A small multi-label image tagger, trained from scratch: 24-pixel images, adamw at rate 0.0015.
Rows from block 12 of a small multi-label image tagger, named by matrix and row number. Rows with one number belong to one channel. Each number is 500 + 40 x the weight over its row's rms, rounded and kept within 0 to 999. All counts start at 0. Numbers have three digits each.
Before each channel's rows are labels from the 100 images, of 14976, where the channel reaches its highest value: "place" is the part of the image that holds the peak. Only what is clearly more common there than usual is listed. The data: regions of photos with short descriptions (Visual Genome). In brackets: how many of the 100.
# convs0: first 3x3 conv, stride 2 (model.blocks.12.convs.0.weight, 256x144x3x3, each kernel summed), inputs 0-143
# convs1: second 3x3 conv (model.blocks.12.convs.1.weight, 256x256x3x3, transposed, each kernel summed), outputs 0-255

place: top centre (42)
convs0.188:509453413454500470519504472473506525421514521440483502589487486539484449463534515512483488524478548490500524490562574572516556500501452446500438483543477571562499513478524561483430461500479517479538589500553496567500531535480505519386514555549462541595434492451506522547441479486541492490602586526491490503509473528500509485480524460517434500519508537505460523516484489480428500487476404438466459455488495500446480554492500522485447
convs1.188:543500511518505475477498460453471550504472444556465521467533484515529551500500391494514520508502521525554488464593481454529476500540491484441450481488527500466496445515510488526500515524464530573475509495461445445500529448527451470624508504560522511500552490500405476468500538438496478514453513500511489525510526541500441446550515459495517489510469500518569555479481470503459434513468427492500535500577441593500521519487534520450493460579475451510477447477599457483465579439486530532524428430587539486480564500465484460498579597490503494479476523500495462555454471469475516540500560478551500563504458499503518469565505518465512483474399500544438498484461428501507436536514504527465492491491363458480513520434514483540465499452557524471500567434474488419453527503408488

place: top centre (42)
convs0.32:497520500513514511494484450492542507513472619511487509511472537466634517441542494462568528453545546500500500489560521500552487520519477521492502502488491473526477500428464468508534498471549514498500542504539522516491470479539462505466490495492507594500517561572487359543522452455526491513514528500537519500500519543534548552438356463507468463517439525475509462500514566485515461475482456544529418406473475508467514551478417489455463
convs1.32:597536473566441510544532542459421472534525444486479479515502479500480541508516517426509462580472514539476562500450515380500473488537490514433466488469482541521408468494525476544496467546492523454468467513465489496464470484519500517454513520500569500527509504494565524476494470483547535495460480508434487503500483498540490399474469503533542524477498368512533392503525458484536538472536440441522527501474465465500463478492484467486446490527539441548519483520477456356445541482467499495457542510546490478490445489500490492565500461476519472554371564519500420542479523519466537440522517542471518500575483533395538520509542509503500549492437475509516569488441500567412482406541457506500467500529583514437506517529468568483500536466475482463494500500490497519472506469507577

place: bottom centre (84)
convs0.168:492486522488513505514581516500513542491432507489512466500529476469461535569335488500517487474540500502500520509557464489484484526470485560445480510461521565526472566547564603500482482513473472455510554505413500489493524499487503498500477465456480561518528516500537394511486558419498529500492517481468481454424467481468417516508471554540467502534477499463574476492476500499453543418486511591432407504518468448480504476428487499508444
convs1.168:512532407500547467544482519486505533543518570490528420531515527500520510492547454446469526519512490436557500500576500474443500579506518420484491471515482510496488468505603476512455560470514531501437528560490435533516445573485463476500490533519494472557510424483517481536435542531526534474482445534498572500562560529509513485421501468473511463528485511479500528518464486522516470559516462500558450554495529498464516560489550497514516530500480481529474445512469480540456454472476400519516468508410459488522459539534500455500411492511468501434551546453444494496545472500480515490513537500413500516500583488462562511515495504502429441500523496479533457558497507373491525457538485480476519454483457489582407516566477472438472431500481545497394425488550512476499426375515517

place: bottom right (43)
convs0.117:468454483480536442521532472496430450485468510509396493464472453553518538415509522563513418476469513451390486520540528521404425468527459469466405497429546490485466519504488506476490517469458566478477541465519487514539532395536513500430533494463467545505478460446568528488440488529507520489537536515471500440544488590473476537532513539500504551483421500489476543525492491462500459542539462500459493482451518515540436561506500469467481
convs1.117:439463500527500541501506493556509506491519405521491507540525641555469547509536500519448455496541463455597433472536500500514516424540495443500423483487520582418352489509451439434514430459471500551500570463442490473460502496452533511500488500511435423395498473518463499522478475438469468482550572488532477458487480520484441473480511489496445495512475527520500481483500523528407412517469498477508426475444485519500513513485482571462475534595482548547473480501519522458545501570487507486522468532488457529467495500529507440494543482482483567482518524446401525528482483493496520455470483478522516484541439552500492493478480426482440485490509495486528384528471450477493549505444512500441508535500447500500468476404500463500427519521526519473500460466534500409491520512479469

place: bottom right (46); middle right (34)
convs0.92:516517553531519463570483486563453436500534454494478462435465577477610506581512511466618472500456456497522509534536587500481594502476431498484472472476482480476504452480526502488464524500470500487506481445533462457491519475502500393515551481464490475429453485438500386491481500491500498501527483478545534486535513536472527566514484552547484521500500477509542462436519447505496510548489530505475509355432495499442500527475531468500496
convs1.92:483561529442514471534473434437508473522457432519488495486466532559567548532546550532503372513491431500549542505509544617448392470576544478505468462456568482449432496561603497475510511516488484506438512510536469493500437500502482504500560607500577396484554511515570599525436500512520457457500470471485471428496460471518582465459480493443512491519489509551485489475516512468515480555543500500513507486486496529441535541492517546514456456500455522484484485473490519488507538490533498475468509530431525477509475479565483481485588443478536483500474511529459457531473437418509500509500520539501510550544461471502532462500533372527464493482534506481525519519465485500488524491548492505500452482507510471572433533608500493504444533500460566483490507500554484529499444418513436

place: centre (91)
convs0.213:471490560542568516484472488474482476510477541477507490517420510415637552476512500478476491545489462467476510511443461479536500467431537544525471500495511589516481495499546493485503401481513501476489451500387430500494451480485488559505480424488480472470508484575526497463515460487565520542481378494494528497487513500494456533540484474567520447482492543496636481451522523472516484493532529448465510518463460462505492412461491471521555
convs1.213:530512510509450473552497509447521500563545492524492492482491493459489512493504493500506454524489507500476484444456455519500408500524495477495529485556458513524500460506585478422541526576472502512502471522520515516577639519505571489500488485390529513459521476445500536602540500680434478562521515453479536526491468572485535483514530518436562473507474509491511487497453488519507473485538514470472524500500539496390545537523485500524520474408475503477437499520486509474500477484444539516542506486455484510566576470520538578510573371497447430438472500505496506457597409477480493467455511486500500389492488526476477492488489413508533497465490459441529524494453500479530473476469507589481510482517492523474491470518488516483432578488491512521508463493513486537449413512447502

place: bottom centre (42)
convs0.198:476452500553541538500518550533519506377476477463515497472488510473431520474416516487478614520457500507472545525500496435540493509523500500469500478547435559491510500536524513500489500572484475527500518495509479553518484592533628433535526454511461540460461551471540573563501562512490574500499506547454578508430465475402468481622525510496427471490523512468516512500511476554489481458486500498511510530509463468516489519506498561448500
convs1.198:487489460525500500532466552442476578487458526478483514505513549489498515443542459546472550515511484526521512505468511494446522443417466488509483504482443515453500501553483474513493538471512563547500572498565468472560473521401502428500484483492486544453535548532536383547481520533470466471487475480500485534525472508491497530503593538510531502496464545388525502469500491500518498573466447487500500510500530567523452500491560500392539528510458513532513472464438527529510500444556418475508522500500468465501500526476486578527488485477512533515460500393484461526412464400500584530510481460523466472350500520526510516482445534363450498472460560481450450523483482407457484435531491510561554484468455493524512530405523456492480500481531403510520481525454492480500537540491513

place: centre (79)
convs0.82:518534531497472496455534500513511507498552499494449520488500500487522500477478482522485524504428487477491487508463507459560527546464493497474522508522514500406500524460571545515500471501535532482528509500432512483486498526471516521493458510481509500535516514557487485500488519292462542499384421523529543515449500552470379508500514548499503463467500500481540528499511548490514505451498528515500500499466509374470496321482502545512491
convs1.82:508490500500500544520615485550470523514502498499522512472496519469500527431528517486484505489437460510505468500551491476497589500544466500455492478562513542500516515471457518510577538500502527500402557563562520488507539541500491477461500477500447480488503527446517514569508537565463500500493426485500438579485441515500500373447433517505584470486512423475570517500474507488479500528534482515448521555441532560472500561546383500535494521489513484495455509482480541570510452426472509361514432566509383512410521549606554500513514517551479507468458500523508479444465530481508536499518537495461522500508473560502467517483479495468532517526521489556592534500474539532400475488492490540521475479500533589500449400468418486503545551529520547521500462481529500527468472490476487

place: middle right (28)
convs0.228:500547529455465507456516531488373531435503453479528483460485452496490340441439500495427465539495512505434445440468457497507455475484510485553489484491500434486500436500524430430522478437546524500429479481471528502465574460453463535510466465509514416494449472525389495485517476523500468507518390444487548496498518499477548500459434474486526487457519477484454488500543428511506458492521465518531487526519484522487519475488481454529527
convs1.228:570511469481417500456513479489415495515441511485514496540565523495461549422454525480546480411449575467491511481516526508483500493532466586493363527474484522408528451454459489419553448512551477463496547464500525470401491501423602523442457500456492480487451491517513445482506498470508514478476529408495489529477440490502500484459515500503507445526500463559593514501532512516512524497507519455523560523473493460512495522581559500469481469483503499499452511481511524479472450476494490460433500479483500521466487511500540458604495645474475534512479482501523479513479529454482469382502522529513580524500472473488504445387562553515376500518493500539538545509491457482456502485525514500559491514485500448497513451517482482502482467486568534526455511463445490500415542456496541

place: bottom right (34)
convs0.149:484489487485476500465519464557514533485393457447528487494513414522487488562500487516548484518446547483424526482512509460456493520516487566466463443476507563500414508499484500493501447541458492527388500510500461519533518502500486500420463526437475549497426437469506445435371509533549511370563505500460510506552476413436553467519505476500471522521500519506458520473503498472458490515504508503466499455568456520488453515484454469452436
convs1.149:495510532478493485559431428514492500430533441529474575562525516517525487500508464500500492516508500507496489502570455474502463494571507457522494500556535492500486547587532448501499500465455473548435511467484481441515500503504474536513478531500523612519500380520488517533508540477486553526459585459536446482500429523549524436533433595500480592500532519416564520468517576529506475432479501533505460490389516503484519524415460503511409561494484525516496543509479526565527453481504493469483419509507470474472503481478492512433529462470519582430452544534514568462539492549474482529557588538469499546513482510498489551516502481486514545511478471551512475538476532443469478593492582471500517493474520530516560477533563470520510499463414534463485462500500512599474486509381545

place: bottom right (28)
convs0.158:460479500635420469471526449402552436490500476384418599540440525398533545515495491468519490492533508489488504474537509441498481564538507500492515507456505505500521500503492500513511523475431499555521506481539506472490460535473477500515538518536481522500486511512468425497495456500455487528461559505521483479442443507528547489498449443520491497493467472556520443500449490509539512438538500459482482478460447500426551486504412557448393
convs1.158:599530482481536577540482537519465459513475416488407540490460484500453550558553486479476466527479491476500500549501540436500508539532539537543598511455440500480469500393509461520444485516527493472462395515517397541430500490536467526472477508478517513611461520500492546480497500500500536544495489549500545394502480472525500488471549577491437554510511463533500488473594490444532538463487520431474541488500484488515525509517508436511480587474404493486485518535500468475399515513486503555425535540454459511518457572518460522456516500521506468618437603529485493570459478500500504538572523493455505500539500524476482553512443448509539500495485480503568547528492505514500448489483494519488471500560531476493516500518585561430484503433473466481526515547528449485537500460500556

place: top centre (32)
convs0.108:500464503447495494442354539520500449513595521476522508570477463517500479530512500509497509475500452413486465488577538547500481526545507486438462534482477500488509485466548489487574513482511510492489540426500523531522542503515461494419497525450417441435471495391447553511465513432508539521487615545437514441452500520492486496522500480518469477401488547485468488448542522535500457471496518464499500543497417424476474497456484509533500
convs1.108:605524514496530468453458478422440469482494488479512493473585486446520477443497454456515458512468437473546446489548486524471497475462441507539465501540491432490442456500511562508561500510552484503493507518613556486462533500472566362523493408470473471506496586527500530527500510516491464490403516408515484574488435499487474507490500500506532475507488510466500519515458483525500551513455504473500511492526482517490449434533591499488487516528540489481525433456518530500510531427598519500520487499557480500518511455457500502480555517449484501448557502541515455493468469500419475481521515500494464584543474484474452459445484487468469551470477506458500460488445501519457486571479433560488481513530454439406555436494527515467485547517532513523492481523457440481496570434336453

place: middle right (39); bottom right (30)
convs0.245:489446498455486497532500487543417500511400405537445474454518496522503472507472492456500478489410515489349499483487511483496472583530485432475504500486451483524516463503516517541489544466416500462511520382483512567568526491550487578440491483510448533465571511483536605448488485525533540490504505517427494479483500414410454490500519495498441516481474492480475533509492486500520475484500508529515446507490489482489526505486451549415473
convs1.245:514450510499420454449500517495490496513437500451510557425508560500462470460497444554488506511426505475572474438496515525484481501524557440489478505487479543457505513511412473460518444479544505517504500511517470445469482504489500518459442464430444528521486471546417507509500516448573514497592533585511485530500513461476540461484413566438550527483382411557478462472459517455428495510455500511519483501527497485522523497500517472508500591538529500536500529423401531493520513464448541510371484480517384534466517500509544555513523534496512575503445546500461554526498500500515468502543520485488493522484437471423471543456488461475463524509500554513436482478412517467456485517477495489446473492489487507510582434491485434515500382456440446475466507466490500442556521452472480

place: centre (35)
convs0.136:469574500468579500500582578480486580462489543476497459556463473461463493540441536516509515531515514550471447448505500454472485516514512508475460573523464501523556510637583480500527439496483482592590530533476373577496483519496543474493514480543489464495461517540526539500490529474499481543490490475488534435478461503500483461517479548500500540472512517544539553563553572559466416491513517464500467529491476523560528511511512462459471
convs1.136:500429486500511535474484518528501502506513450530565477531453501512449540500533569424492517530354499500517532457479458500489509480483500539508505471429390507487551537458470464498505461466497512584461482493447514486564506504449500475534441485463520462536479420493500500468469487523444434493500443485433477494539493455497500500490532430513500458482467495484490500377471492479559502580512403517443469491474518446502435504498524465402546580524456500479514483450499545516453500479506532464496508506488475500507388536485469466563525500521506423560477503488490493517522497457523534561550434501484525480483543481403526458524462519449500489530478521494474506472490500473500500499379483492500500489452462407484447521516332473468530462490471496498500453626486526544434534520502500

place: bottom centre (47)
convs0.54:537418542542500400546494500470506545533366452476487524543476541493513505559488500523559521507518461475445561488459486526500479486524491547501498570358484519472508458546564581523484470522498538490518487453478500485491603461500453380500517568526483507508520524471447471520500468482501474526456554449530515493468476502515524471539513489517542531525516453578535500455530467535506532475500480433427485500536466467500544464485500489591461
convs1.54:497460478500470498505531479423487432512505485500413537496548553478444428466482480493490407480451376474556493485512576500477456542513529464533542540492388424479494513449503472480503573510440515517511449495511500603472500510474442481500438460478520532617545486489526515497388483533487484572538514509509508527477472480533426542469525507473541446473514534500461536491563500528500510520523504510508494517553512517500500498534500484512499557492470500472466440500521500573535583500559488509466531500461484500576476552509486522479500527516450500468520508462507463470532517490506482452522471430519457576514492488542497524496496464486442492472501486511616393523552478485429502613545478464520488524502434413508545482480526500497424518517580483475495466476629503530491506390517492