A small multi-label image tagger, trained from scratch.
Model: 24-pixel images, norm batchnorm, activation mish, depths [4, 4, 4, 4].
Training: adamw at rate 0.0015, batches of 64.
Data: trained on regions of photos with short descriptions (Visual Genome), 203450 training examples.
Rows from block 3 of a small multi-label image tagger, named by matrix and row number. Rows with one number belong to one channel. Each number is 128 + 24 x the weight over its row's rms, rounded and kept within 0 to 255. All counts start at 0. Numbers have three digits each.
Before each channel's rows are labels from the 100 images, of 14976, where the channel reaches its highest value: "colour at peak" is the nearest of a few named colours to the mean colour under the peak. Only what is clearly more common there than usual is listed. The data: regions of photos with short descriptions (Visual Genome). In brackets: how many of the 100.
# convs0: first 3x3 conv (model.blocks.3.convs.0.weight, 48x48x3x3, each kernel summed), inputs 0-47
# convs1: second 3x3 conv (model.blocks.3.convs.1.weight, 48x48x3x3, transposed, each kernel summed), outputs 0-47

colour at peak: pink (26)
convs0.40:091119123112093128065077109095109137125137074097128128105074120122111128127123114131117110148120118120126128098128147105121133124123136065097128
convs1.40:172159144157172128128163174151129105185149143174133133132166133128125117166118134128150185137131124144128130126122144148153138097096113123130145

colour at peak: black (44)
convs0.5:117098098065121128106077135114088133090099110087128136158083138142141088124128128128134135111105128066148124127111143116113119128132121116104149
convs1.5:092127124129160128120122122088158149109071185113093154128121103170102125114105144133124121149111170150118128128119128128141073137103123116138171

colour at peak: pink (34)
convs0.12:128119128100128155105117118152128128080147101066128122128068128137120124129137128128096146125059128137118141089121169128123098122138128082102122
convs1.12:160172128137108123108128160156131088137170114178143124128126134142149085162128128146146167099159089116143113138076129117148156126139161146141136

colour at peak: white (27)
convs0.17:146133132127135121119123135136089101135154141099128136089067128093118097112125170134116130145077048136105128094101128117142121128152128107128121
convs1.17:122109137108144147074078076166097138114152086113143112088146128124139135156104109143142121131154123158103141123102105136085109123099121102123152

colour at peak: brown (63)
convs0.2:080120121147176128106143150095164135134143107139120149063076128142089111128111140133140121129123062095128128129137115143128142136120101117155138
convs1.2:122118129113108135105158141111102085155136109108128128045130128044136121144125106152127157124133133105109138128116122124128119083128151140128155

colour at peak: blue (32)
convs0.26:109086128136121047145149132134139132166128123128051131153163083140110107144136167125133146137137132124154101128141122131137125154140137128144107
convs1.26:131128128106117090113137158114117121118128128128063128105128066047117122133078113146117129109128121122144128113133133109118120076127132119095136

colour at peak: black (40)
convs0.31:067124128124116139136136137090127088126121094122127053120105120163102063128153171121149118115140125128135128139110122088114128116133119133106112
convs1.31:059137124120190133108102132175057100128158147128124135142128082149136117124139137118132125140109126105148140090126137150111115139115144108113132

colour at peak: pink (27)
convs0.19:103112150128111116119099135145104075142125128090111129109128123120117096111137055128100159150105134121084143104149116134098123071115125140098141
convs1.19:122129158120135110120108088155182126079120141117160123162128114145152145124092119121154147098152098140142181093101112117125091166148123125114150

colour at peak: red (34); pink (27)
convs0.22:080153120132134141142140127094122128127101107115118104116104135136079128130140094161113160119133139131060154117172135161115143130104100135144184
convs1.22:063143128119108162112145175120131105127120128086111133067139146084149097133128148120154132097144141123119128108097117121121125099183119112126118

colour at peak: white (40)
convs0.21:139139137138078088107146163134099100156128116097128128093084140092128115118152144137112128106116134116108135100074125111121148105117114128061149
convs1.21:111106136155162081141086074153112121108141147128128198148126105098134140141094143120133135108084163138160128121102146142116105129148136126125147

colour at peak: pink (34)
convs0.25:147128124110096124123118125075120128117148108111122147128099138142104136112132094122155128103084154135054149110128143141101105099110117128063154
convs1.25:128124128158142110132121134146141105128153153155133135209131128125140087167115128068146192130137140119147097154098113118123150151137134138125134

colour at peak: pink (27)
convs0.23:132117128078165125116087117134108147081146110161130109145120114128049158118128121124140128136101130139113128078165133147145151086142133128118143
convs1.23:128156113140110110124128154118131073136138125153109111128172138128131055141115098134154163096135112118140117142066124086135128122155148149141155