{"model": "multi-label image tagger", "train_examples": 203450, "norm": "batchnorm", "depths": [4, 4, 4, 4], "widths": [48, 80, 144, 256], "beta2": 0.95, "ema_decay": 0.995}
Rows from block 9, named by matrix and row number. Rows with one number belong to one channel. Each number is 50 + 12 x the weight over the matrix's rms, rounded and kept within 0 to 99. All counts start at 0.
# convs0: first 3x3 conv (model.blocks.9.convs.0.weight, 144x144x3x3), inputs 120-143, a 3x3 kernel for each
# convs1: second 3x3 conv (model.blocks.9.convs.1.weight, 144x144x3x3, transposed), outputs 120-143, a 3x3 kernel for each
convs0.40:16 50 50 17 50 50 50 50 50 50 73 85 50 50 50 50 50 50 50 50 50 75 13 50 50 27 73 50 50 50 34 23 50 18 23 50 50 50 50 32 23 50 27 19 39 50 75 50 50 75 75 50 50 50 50 50 50 50 50 50 50 50 50 22 50 50 30 50 50 50 50 50 67 50 50 50 50 50 50 40 50 50 50 50 50 50 50 50 50 50 50 50 50 50 50 50 50 50 50 50 50 66 50 50 50 50 50 32 50 50 50 31 50 50 50 50 72 31 50 33 27 50 50 50 50 50 31 36 50 50 50 50 50 50 50 72 50 63 50 50 50 50 50 32 50 50 71 50 50 50 50 50 69 88 81 50 82 80 75 50 50 50 50 50 32 50 50 50 50 50 50 50 50 72 50 50 53 50 50 50 50 50 68 50 50 50 50 50 50 57 50 50 51 50 50 50 40 50 50 50 50 50 50 50 50 50 50 50 31 22 50 33 36 81 50 50
convs0.41:64 50 50 66 24 50 60 28 50 50 79 50 34 50 50 38 50 50 50 50 35 50 50 40 29 50 31 50 50 50 32 35 50 50 29 42 50 50 50 50 50 50 33 50 40 50 15 50 50 20 50 50 50 60 50 50 50 50 50 50 50 50 50 50 50 50 58 15 50 50 23 50 50 50 50 50 50 50 42 50 24 62 50 64 50 10 50 50 23 50 66 50 50 50 50 50 50 36 50 50 35 50 50 33 50 50 36 50 50 50 50 50 29 50 50 50 50 31 50 50 50 21 50 50 00 50 50 50 50 50 50 50 50 30 31 14 50 50 24 50 50 25 50 50 50 50 50 50 50 50 34 50 45 50 50 50 15 56 50 24 50 38 50 50 50 50 50 50 23 39 50 50 50 50 50 18 50 50 29 50 26 50 50 50 73 50 50 50 50 50 17 50 30 50 50 35 50 37 50 50 50 26 28 27 50 50 50 50 50 24 50 50 50 50 50 50
convs0.42:50 50 50 50 50 33 50 50 50 75 82 66 50 50 61 50 50 65 50 50 50 50 50 50 50 50 27 50 50 24 50 50 28 69 69 50 50 50 50 50 50 50 50 50 50 81 50 50 50 50 50 50 36 39 50 50 50 50 50 50 62 50 50 59 50 50 65 29 22 50 50 50 50 69 50 50 71 50 50 50 75 81 50 50 79 50 50 78 50 50 81 50 50 86 50 42 82 78 40 50 50 50 50 50 50 69 50 62 50 50 50 64 50 50 50 50 83 50 50 50 66 25 28 78 50 33 50 65 50 50 50 50 50 50 50 20 50 50 28 50 50 37 27 50 50 50 50 50 50 50 50 35 26 50 69 50 50 70 75 50 69 69 50 50 50 50 50 56 72 50 50 50 50 50 50 50 50 72 50 50 50 59 60 37 33 52 46 34 50 50 50 74 07 43 50 00 38 50 50 50 64 11 32 50 14 26 50 09 50 50 30 50 62 50 63 71
convs0.43:50 50 50 50 50 69 50 76 50 71 50 50 50 50 50 50 30 37 50 50 50 50 50 41 32 50 50 50 26 50 27 19 37 15 27 30 50 50 50 50 50 50 50 50 50 33 28 50 26 50 50 50 50 50 50 50 50 50 50 50 50 50 50 34 50 50 50 50 59 50 50 50 50 50 50 50 50 50 50 50 50 50 50 50 68 50 50 21 21 16 50 50 50 50 50 50 23 32 35 50 50 50 50 50 50 50 50 50 50 50 50 50 50 50 50 50 68 39 18 50 50 50 50 15 27 50 50 50 50 50 50 50 50 50 50 60 66 50 50 50 42 36 30 34 70 73 70 50 50 40 50 50 50 50 50 50 67 50 35 25 12 19 70 50 50 50 65 50 42 41 50 50 35 50 50 50 50 50 50 50 50 50 50 50 50 50 64 63 74 50 50 50 50 50 50 50 28 30 50 50 33 62 50 36 50 50 23 50 66 50 30 50 50 35 50 50
convs0.44:50 50 50 29 27 50 50 50 63 50 50 50 50 50 50 50 50 50 50 50 16 50 50 50 50 50 21 50 50 50 50 50 50 73 50 50 32 24 50 50 50 60 50 50 50 64 50 50 50 50 50 50 50 50 50 50 50 50 50 50 75 50 50 50 39 27 50 24 17 50 50 50 50 11 50 34 30 50 31 50 50 86 50 61 50 30 50 50 15 50 81 50 85 50 34 80 70 21 50 50 50 50 50 32 50 50 50 50 50 50 50 50 50 33 59 60 50 50 50 50 50 29 50 50 50 50 50 23 50 17 50 50 50 50 50 50 39 29 50 50 50 50 50 50 50 33 50 38 33 50 28 50 50 50 50 25 66 50 50 36 50 50 50 50 50 50 50 50 50 50 50 84 50 50 50 28 50 50 50 50 50 31 50 67 50 50 50 74 69 50 50 50 50 67 50 21 50 50 73 64 50 64 50 32 50 50 42 06 32 50 13 50 50 50 50 50
convs0.45:77 50 50 50 28 50 50 34 24 50 50 59 50 50 50 50 50 50 28 50 24 50 50 50 42 50 39 50 38 50 29 35 50 50 50 50 75 50 50 64 50 50 50 50 27 50 50 50 43 29 50 50 17 50 50 50 50 50 37 50 50 50 50 50 31 50 50 29 50 50 50 50 50 50 28 50 50 50 50 50 50 50 26 50 50 18 50 50 31 50 66 50 50 50 50 50 50 50 50 50 18 37 50 34 33 50 50 50 50 40 50 50 31 50 50 50 50 19 50 50 50 29 64 50 07 60 64 50 50 50 23 50 50 28 50 50 50 49 50 62 50 27 50 50 50 50 50 50 50 50 50 50 50 36 50 33 38 50 50 43 50 50 26 50 50 50 50 50 38 35 50 50 50 50 50 46 69 50 25 50 24 50 50 50 50 50 50 50 50 14 50 50 33 60 50 50 50 50 50 50 50 36 30 50 50 50 50 50 50 39 50 50 26 50 50 37
convs0.46:50 50 50 66 50 50 50 50 42 50 50 50 50 50 50 50 50 50 50 29 16 50 35 12 50 50 50 50 50 50 50 50 50 28 45 50 16 50 50 50 50 50 50 45 33 50 50 50 50 41 50 50 50 50 50 50 50 50 50 50 50 50 50 50 50 29 50 50 29 50 50 50 29 50 50 50 50 50 50 50 22 74 50 36 50 50 22 50 50 50 50 50 50 50 50 50 35 50 50 50 50 50 50 50 50 50 50 50 50 67 63 50 50 50 50 50 50 50 50 70 50 50 50 50 50 39 50 50 50 50 50 50 50 50 38 23 50 50 50 50 50 50 50 27 50 50 22 64 50 50 50 50 20 50 50 50 50 50 71 50 50 50 50 50 50 62 50 50 60 50 26 50 50 50 58 21 50 83 50 50 50 50 77 50 50 69 50 50 50 33 25 50 50 50 50 50 50 50 50 50 50 50 50 50 50 50 50 50 50 24 50 50 50 50 28 50
convs1.40:50 50 50 50 50 50 50 56 56 50 50 50 19 50 36 50 50 36 67 50 50 50 50 43 28 16 50 50 50 30 50 50 50 72 50 50 50 50 50 50 50 32 50 50 50 39 50 46 50 50 50 50 50 50 50 50 50 50 50 59 50 50 50 50 50 50 50 39 42 50 34 50 30 50 50 21 50 50 34 50 50 50 50 50 38 35 45 50 50 50 50 63 57 74 73 70 50 50 69 50 50 50 50 50 59 50 18 50 79 78 85 50 50 50 50 50 50 50 50 50 50 50 50 50 50 50 50 50 50 50 50 50 62 50 63 50 50 80 61 50 50 50 50 50 68 61 50 50 50 50 68 50 50 12 36 50 50 50 50 73 73 66 50 50 50 50 50 50 50 50 50 50 15 50 50 50 61 50 50 59 50 50 50 50 50 70 50 34 50 50 50 50 50 50 50 50 50 50 50 50 41 50 33 19 50 50 36 50 50 50 50 50 50 50 50 50
convs1.41:50 50 50 30 32 50 50 50 50 50 67 50 60 70 50 50 50 50 88 50 50 67 76 50 71 50 50 50 62 64 50 73 60 50 50 50 50 50 50 50 63 73 50 67 50 97 89 89 76 81 50 50 38 28 30 73 50 50 50 50 10 00 50 50 50 50 50 50 50 19 72 50 80 70 73 78 50 76 50 50 39 59 50 50 50 50 50 50 50 69 50 39 45 50 50 29 50 50 25 50 50 50 23 24 24 33 23 50 37 50 35 44 50 35 50 50 50 50 74 50 50 80 50 50 50 50 50 45 50 50 24 50 63 50 50 34 50 50 33 50 50 50 50 50 50 74 63 50 50 50 50 26 50 70 50 74 75 50 50 65 50 50 50 50 50 50 50 50 50 34 50 13 22 16 50 34 39 50 50 30 50 50 78 50 50 50 50 50 50 70 62 71 50 61 50 28 50 72 62 50 50 61 50 50 50 50 50 50 64 85 50 50 82 50 50 50
convs1.42:75 36 50 50 37 34 50 46 50 63 63 50 61 50 50 50 39 27 33 50 60 36 69 74 50 64 50 50 50 50 24 50 71 16 50 50 50 50 50 50 50 50 50 50 50 50 50 50 50 50 50 50 50 50 50 50 50 45 50 50 20 25 50 50 50 50 32 50 50 50 50 50 57 61 50 50 50 50 50 14 19 64 68 50 50 50 50 46 32 31 50 64 50 50 60 50 50 50 61 50 50 50 50 50 50 50 50 50 50 50 36 50 41 41 50 50 50 50 50 65 47 50 50 50 26 25 50 50 50 50 50 50 50 50 17 50 50 50 50 50 50 50 50 50 50 50 59 50 50 50 50 50 50 50 84 50 50 70 50 50 61 50 50 50 64 50 50 50 50 40 50 00 13 16 34 50 50 50 50 50 50 50 50 50 50 50 50 50 50 65 50 50 75 50 50 59 50 26 54 50 27 50 50 32 66 50 06 63 50 50 70 50 50 80 50 50
convs1.43:70 71 50 67 85 50 50 50 50 50 50 50 50 50 50 50 50 50 50 50 60 50 50 50 21 50 50 50 29 37 79 70 59 74 50 50 50 39 50 50 50 50 38 50 50 50 50 50 50 50 50 50 50 75 50 50 70 50 50 50 50 50 50 76 93 64 66 83 59 50 50 63 50 50 50 50 50 50 50 50 50 50 50 50 50 80 50 50 50 50 28 50 26 50 65 57 50 61 50 50 79 50 50 50 50 50 65 50 50 50 50 22 50 50 17 50 50 04 50 05 50 50 50 50 50 50 50 70 50 50 50 50 50 50 50 50 50 81 50 48 50 50 50 50 69 50 50 50 50 50 50 50 50 50 50 50 50 50 82 58 50 62 50 50 50 50 50 50 85 50 50 50 50 50 50 80 50 50 50 50 50 50 50 50 50 50 39 50 50 50 50 65 50 50 57 50 50 50 50 50 41 50 50 50 32 24 34 50 50 50 50 50 50 50 50 50
convs1.44:73 50 50 64 64 50 50 50 50 50 50 50 50 50 50 50 50 66 50 50 50 50 50 50 50 50 50 50 50 32 73 50 50 50 50 50 60 50 21 58 68 45 50 50 50 76 68 50 85 70 81 67 50 79 50 50 24 50 50 50 50 50 50 50 50 35 74 67 50 70 50 45 50 50 50 67 50 27 69 50 34 50 50 50 50 50 36 50 50 50 29 50 50 17 34 30 30 30 50 50 50 50 50 50 33 67 50 50 50 77 50 50 50 50 50 50 50 85 73 39 73 50 31 50 50 50 86 50 25 50 50 50 50 50 40 50 50 50 50 50 50 32 24 50 50 50 50 50 50 50 31 50 50 50 50 50 45 22 50 50 27 50 66 77 50 50 78 50 50 50 50 50 50 50 50 50 50 30 34 50 71 50 24 50 50 50 50 24 50 50 50 50 50 50 28 50 61 50 25 50 50 50 50 66 50 50 66 50 50 50 71 50 22 63 70 50
convs1.45:40 50 50 50 50 50 50 50 44 50 70 50 50 53 61 50 50 50 50 50 50 50 50 50 50 50 50 50 50 60 50 50 50 50 50 50 50 50 50 50 50 72 50 50 50 50 50 50 50 50 67 50 37 50 50 50 50 37 50 50 23 39 50 36 50 50 50 50 50 20 71 50 50 50 50 50 50 50 50 50 50 50 50 50 50 50 64 50 50 50 50 50 50 50 50 50 50 50 22 50 50 50 19 33 26 00 30 39 50 50 19 50 50 50 50 50 50 25 50 50 50 71 50 50 50 50 22 50 50 50 50 50 50 50 50 85 50 14 50 50 50 28 50 50 50 50 50 50 50 50 50 50 50 80 50 62 62 50 50 50 50 50 50 73 50 50 77 50 50 50 35 30 50 50 50 50 50 50 32 32 50 50 70 50 50 50 50 50 50 59 50 55 50 59 61 50 63 62 50 50 58 50 33 50 50 50 50 19 50 50 21 50 50 14 50 68
convs1.46:32 42 50 50 56 50 50 74 50 61 50 50 50 50 50 50 50 50 80 50 50 50 50 66 50 50 50 50 74 50 50 74 50 50 67 50 50 50 50 50 50 50 50 50 50 76 50 50 50 50 50 50 50 45 50 50 50 36 50 50 50 50 50 33 50 50 50 71 65 50 72 69 50 50 50 50 63 59 59 59 50 50 50 50 50 50 38 50 81 50 50 50 49 50 50 26 50 50 50 71 50 50 41 38 50 50 50 50 50 50 44 50 50 50 50 50 50 50 89 77 50 50 50 50 50 50 24 37 45 67 50 50 60 55 50 50 50 50 50 50 32 50 50 50 50 50 50 50 68 50 50 50 50 50 50 50 50 32 50 50 50 50 50 50 50 50 50 33 50 30 50 50 50 50 50 50 50 50 28 50 50 50 71 50 50 62 50 25 50 50 50 50 50 50 31 50 50 50 50 50 50 50 50 71 50 50 50 24 50 50 31 50 57 37 41 50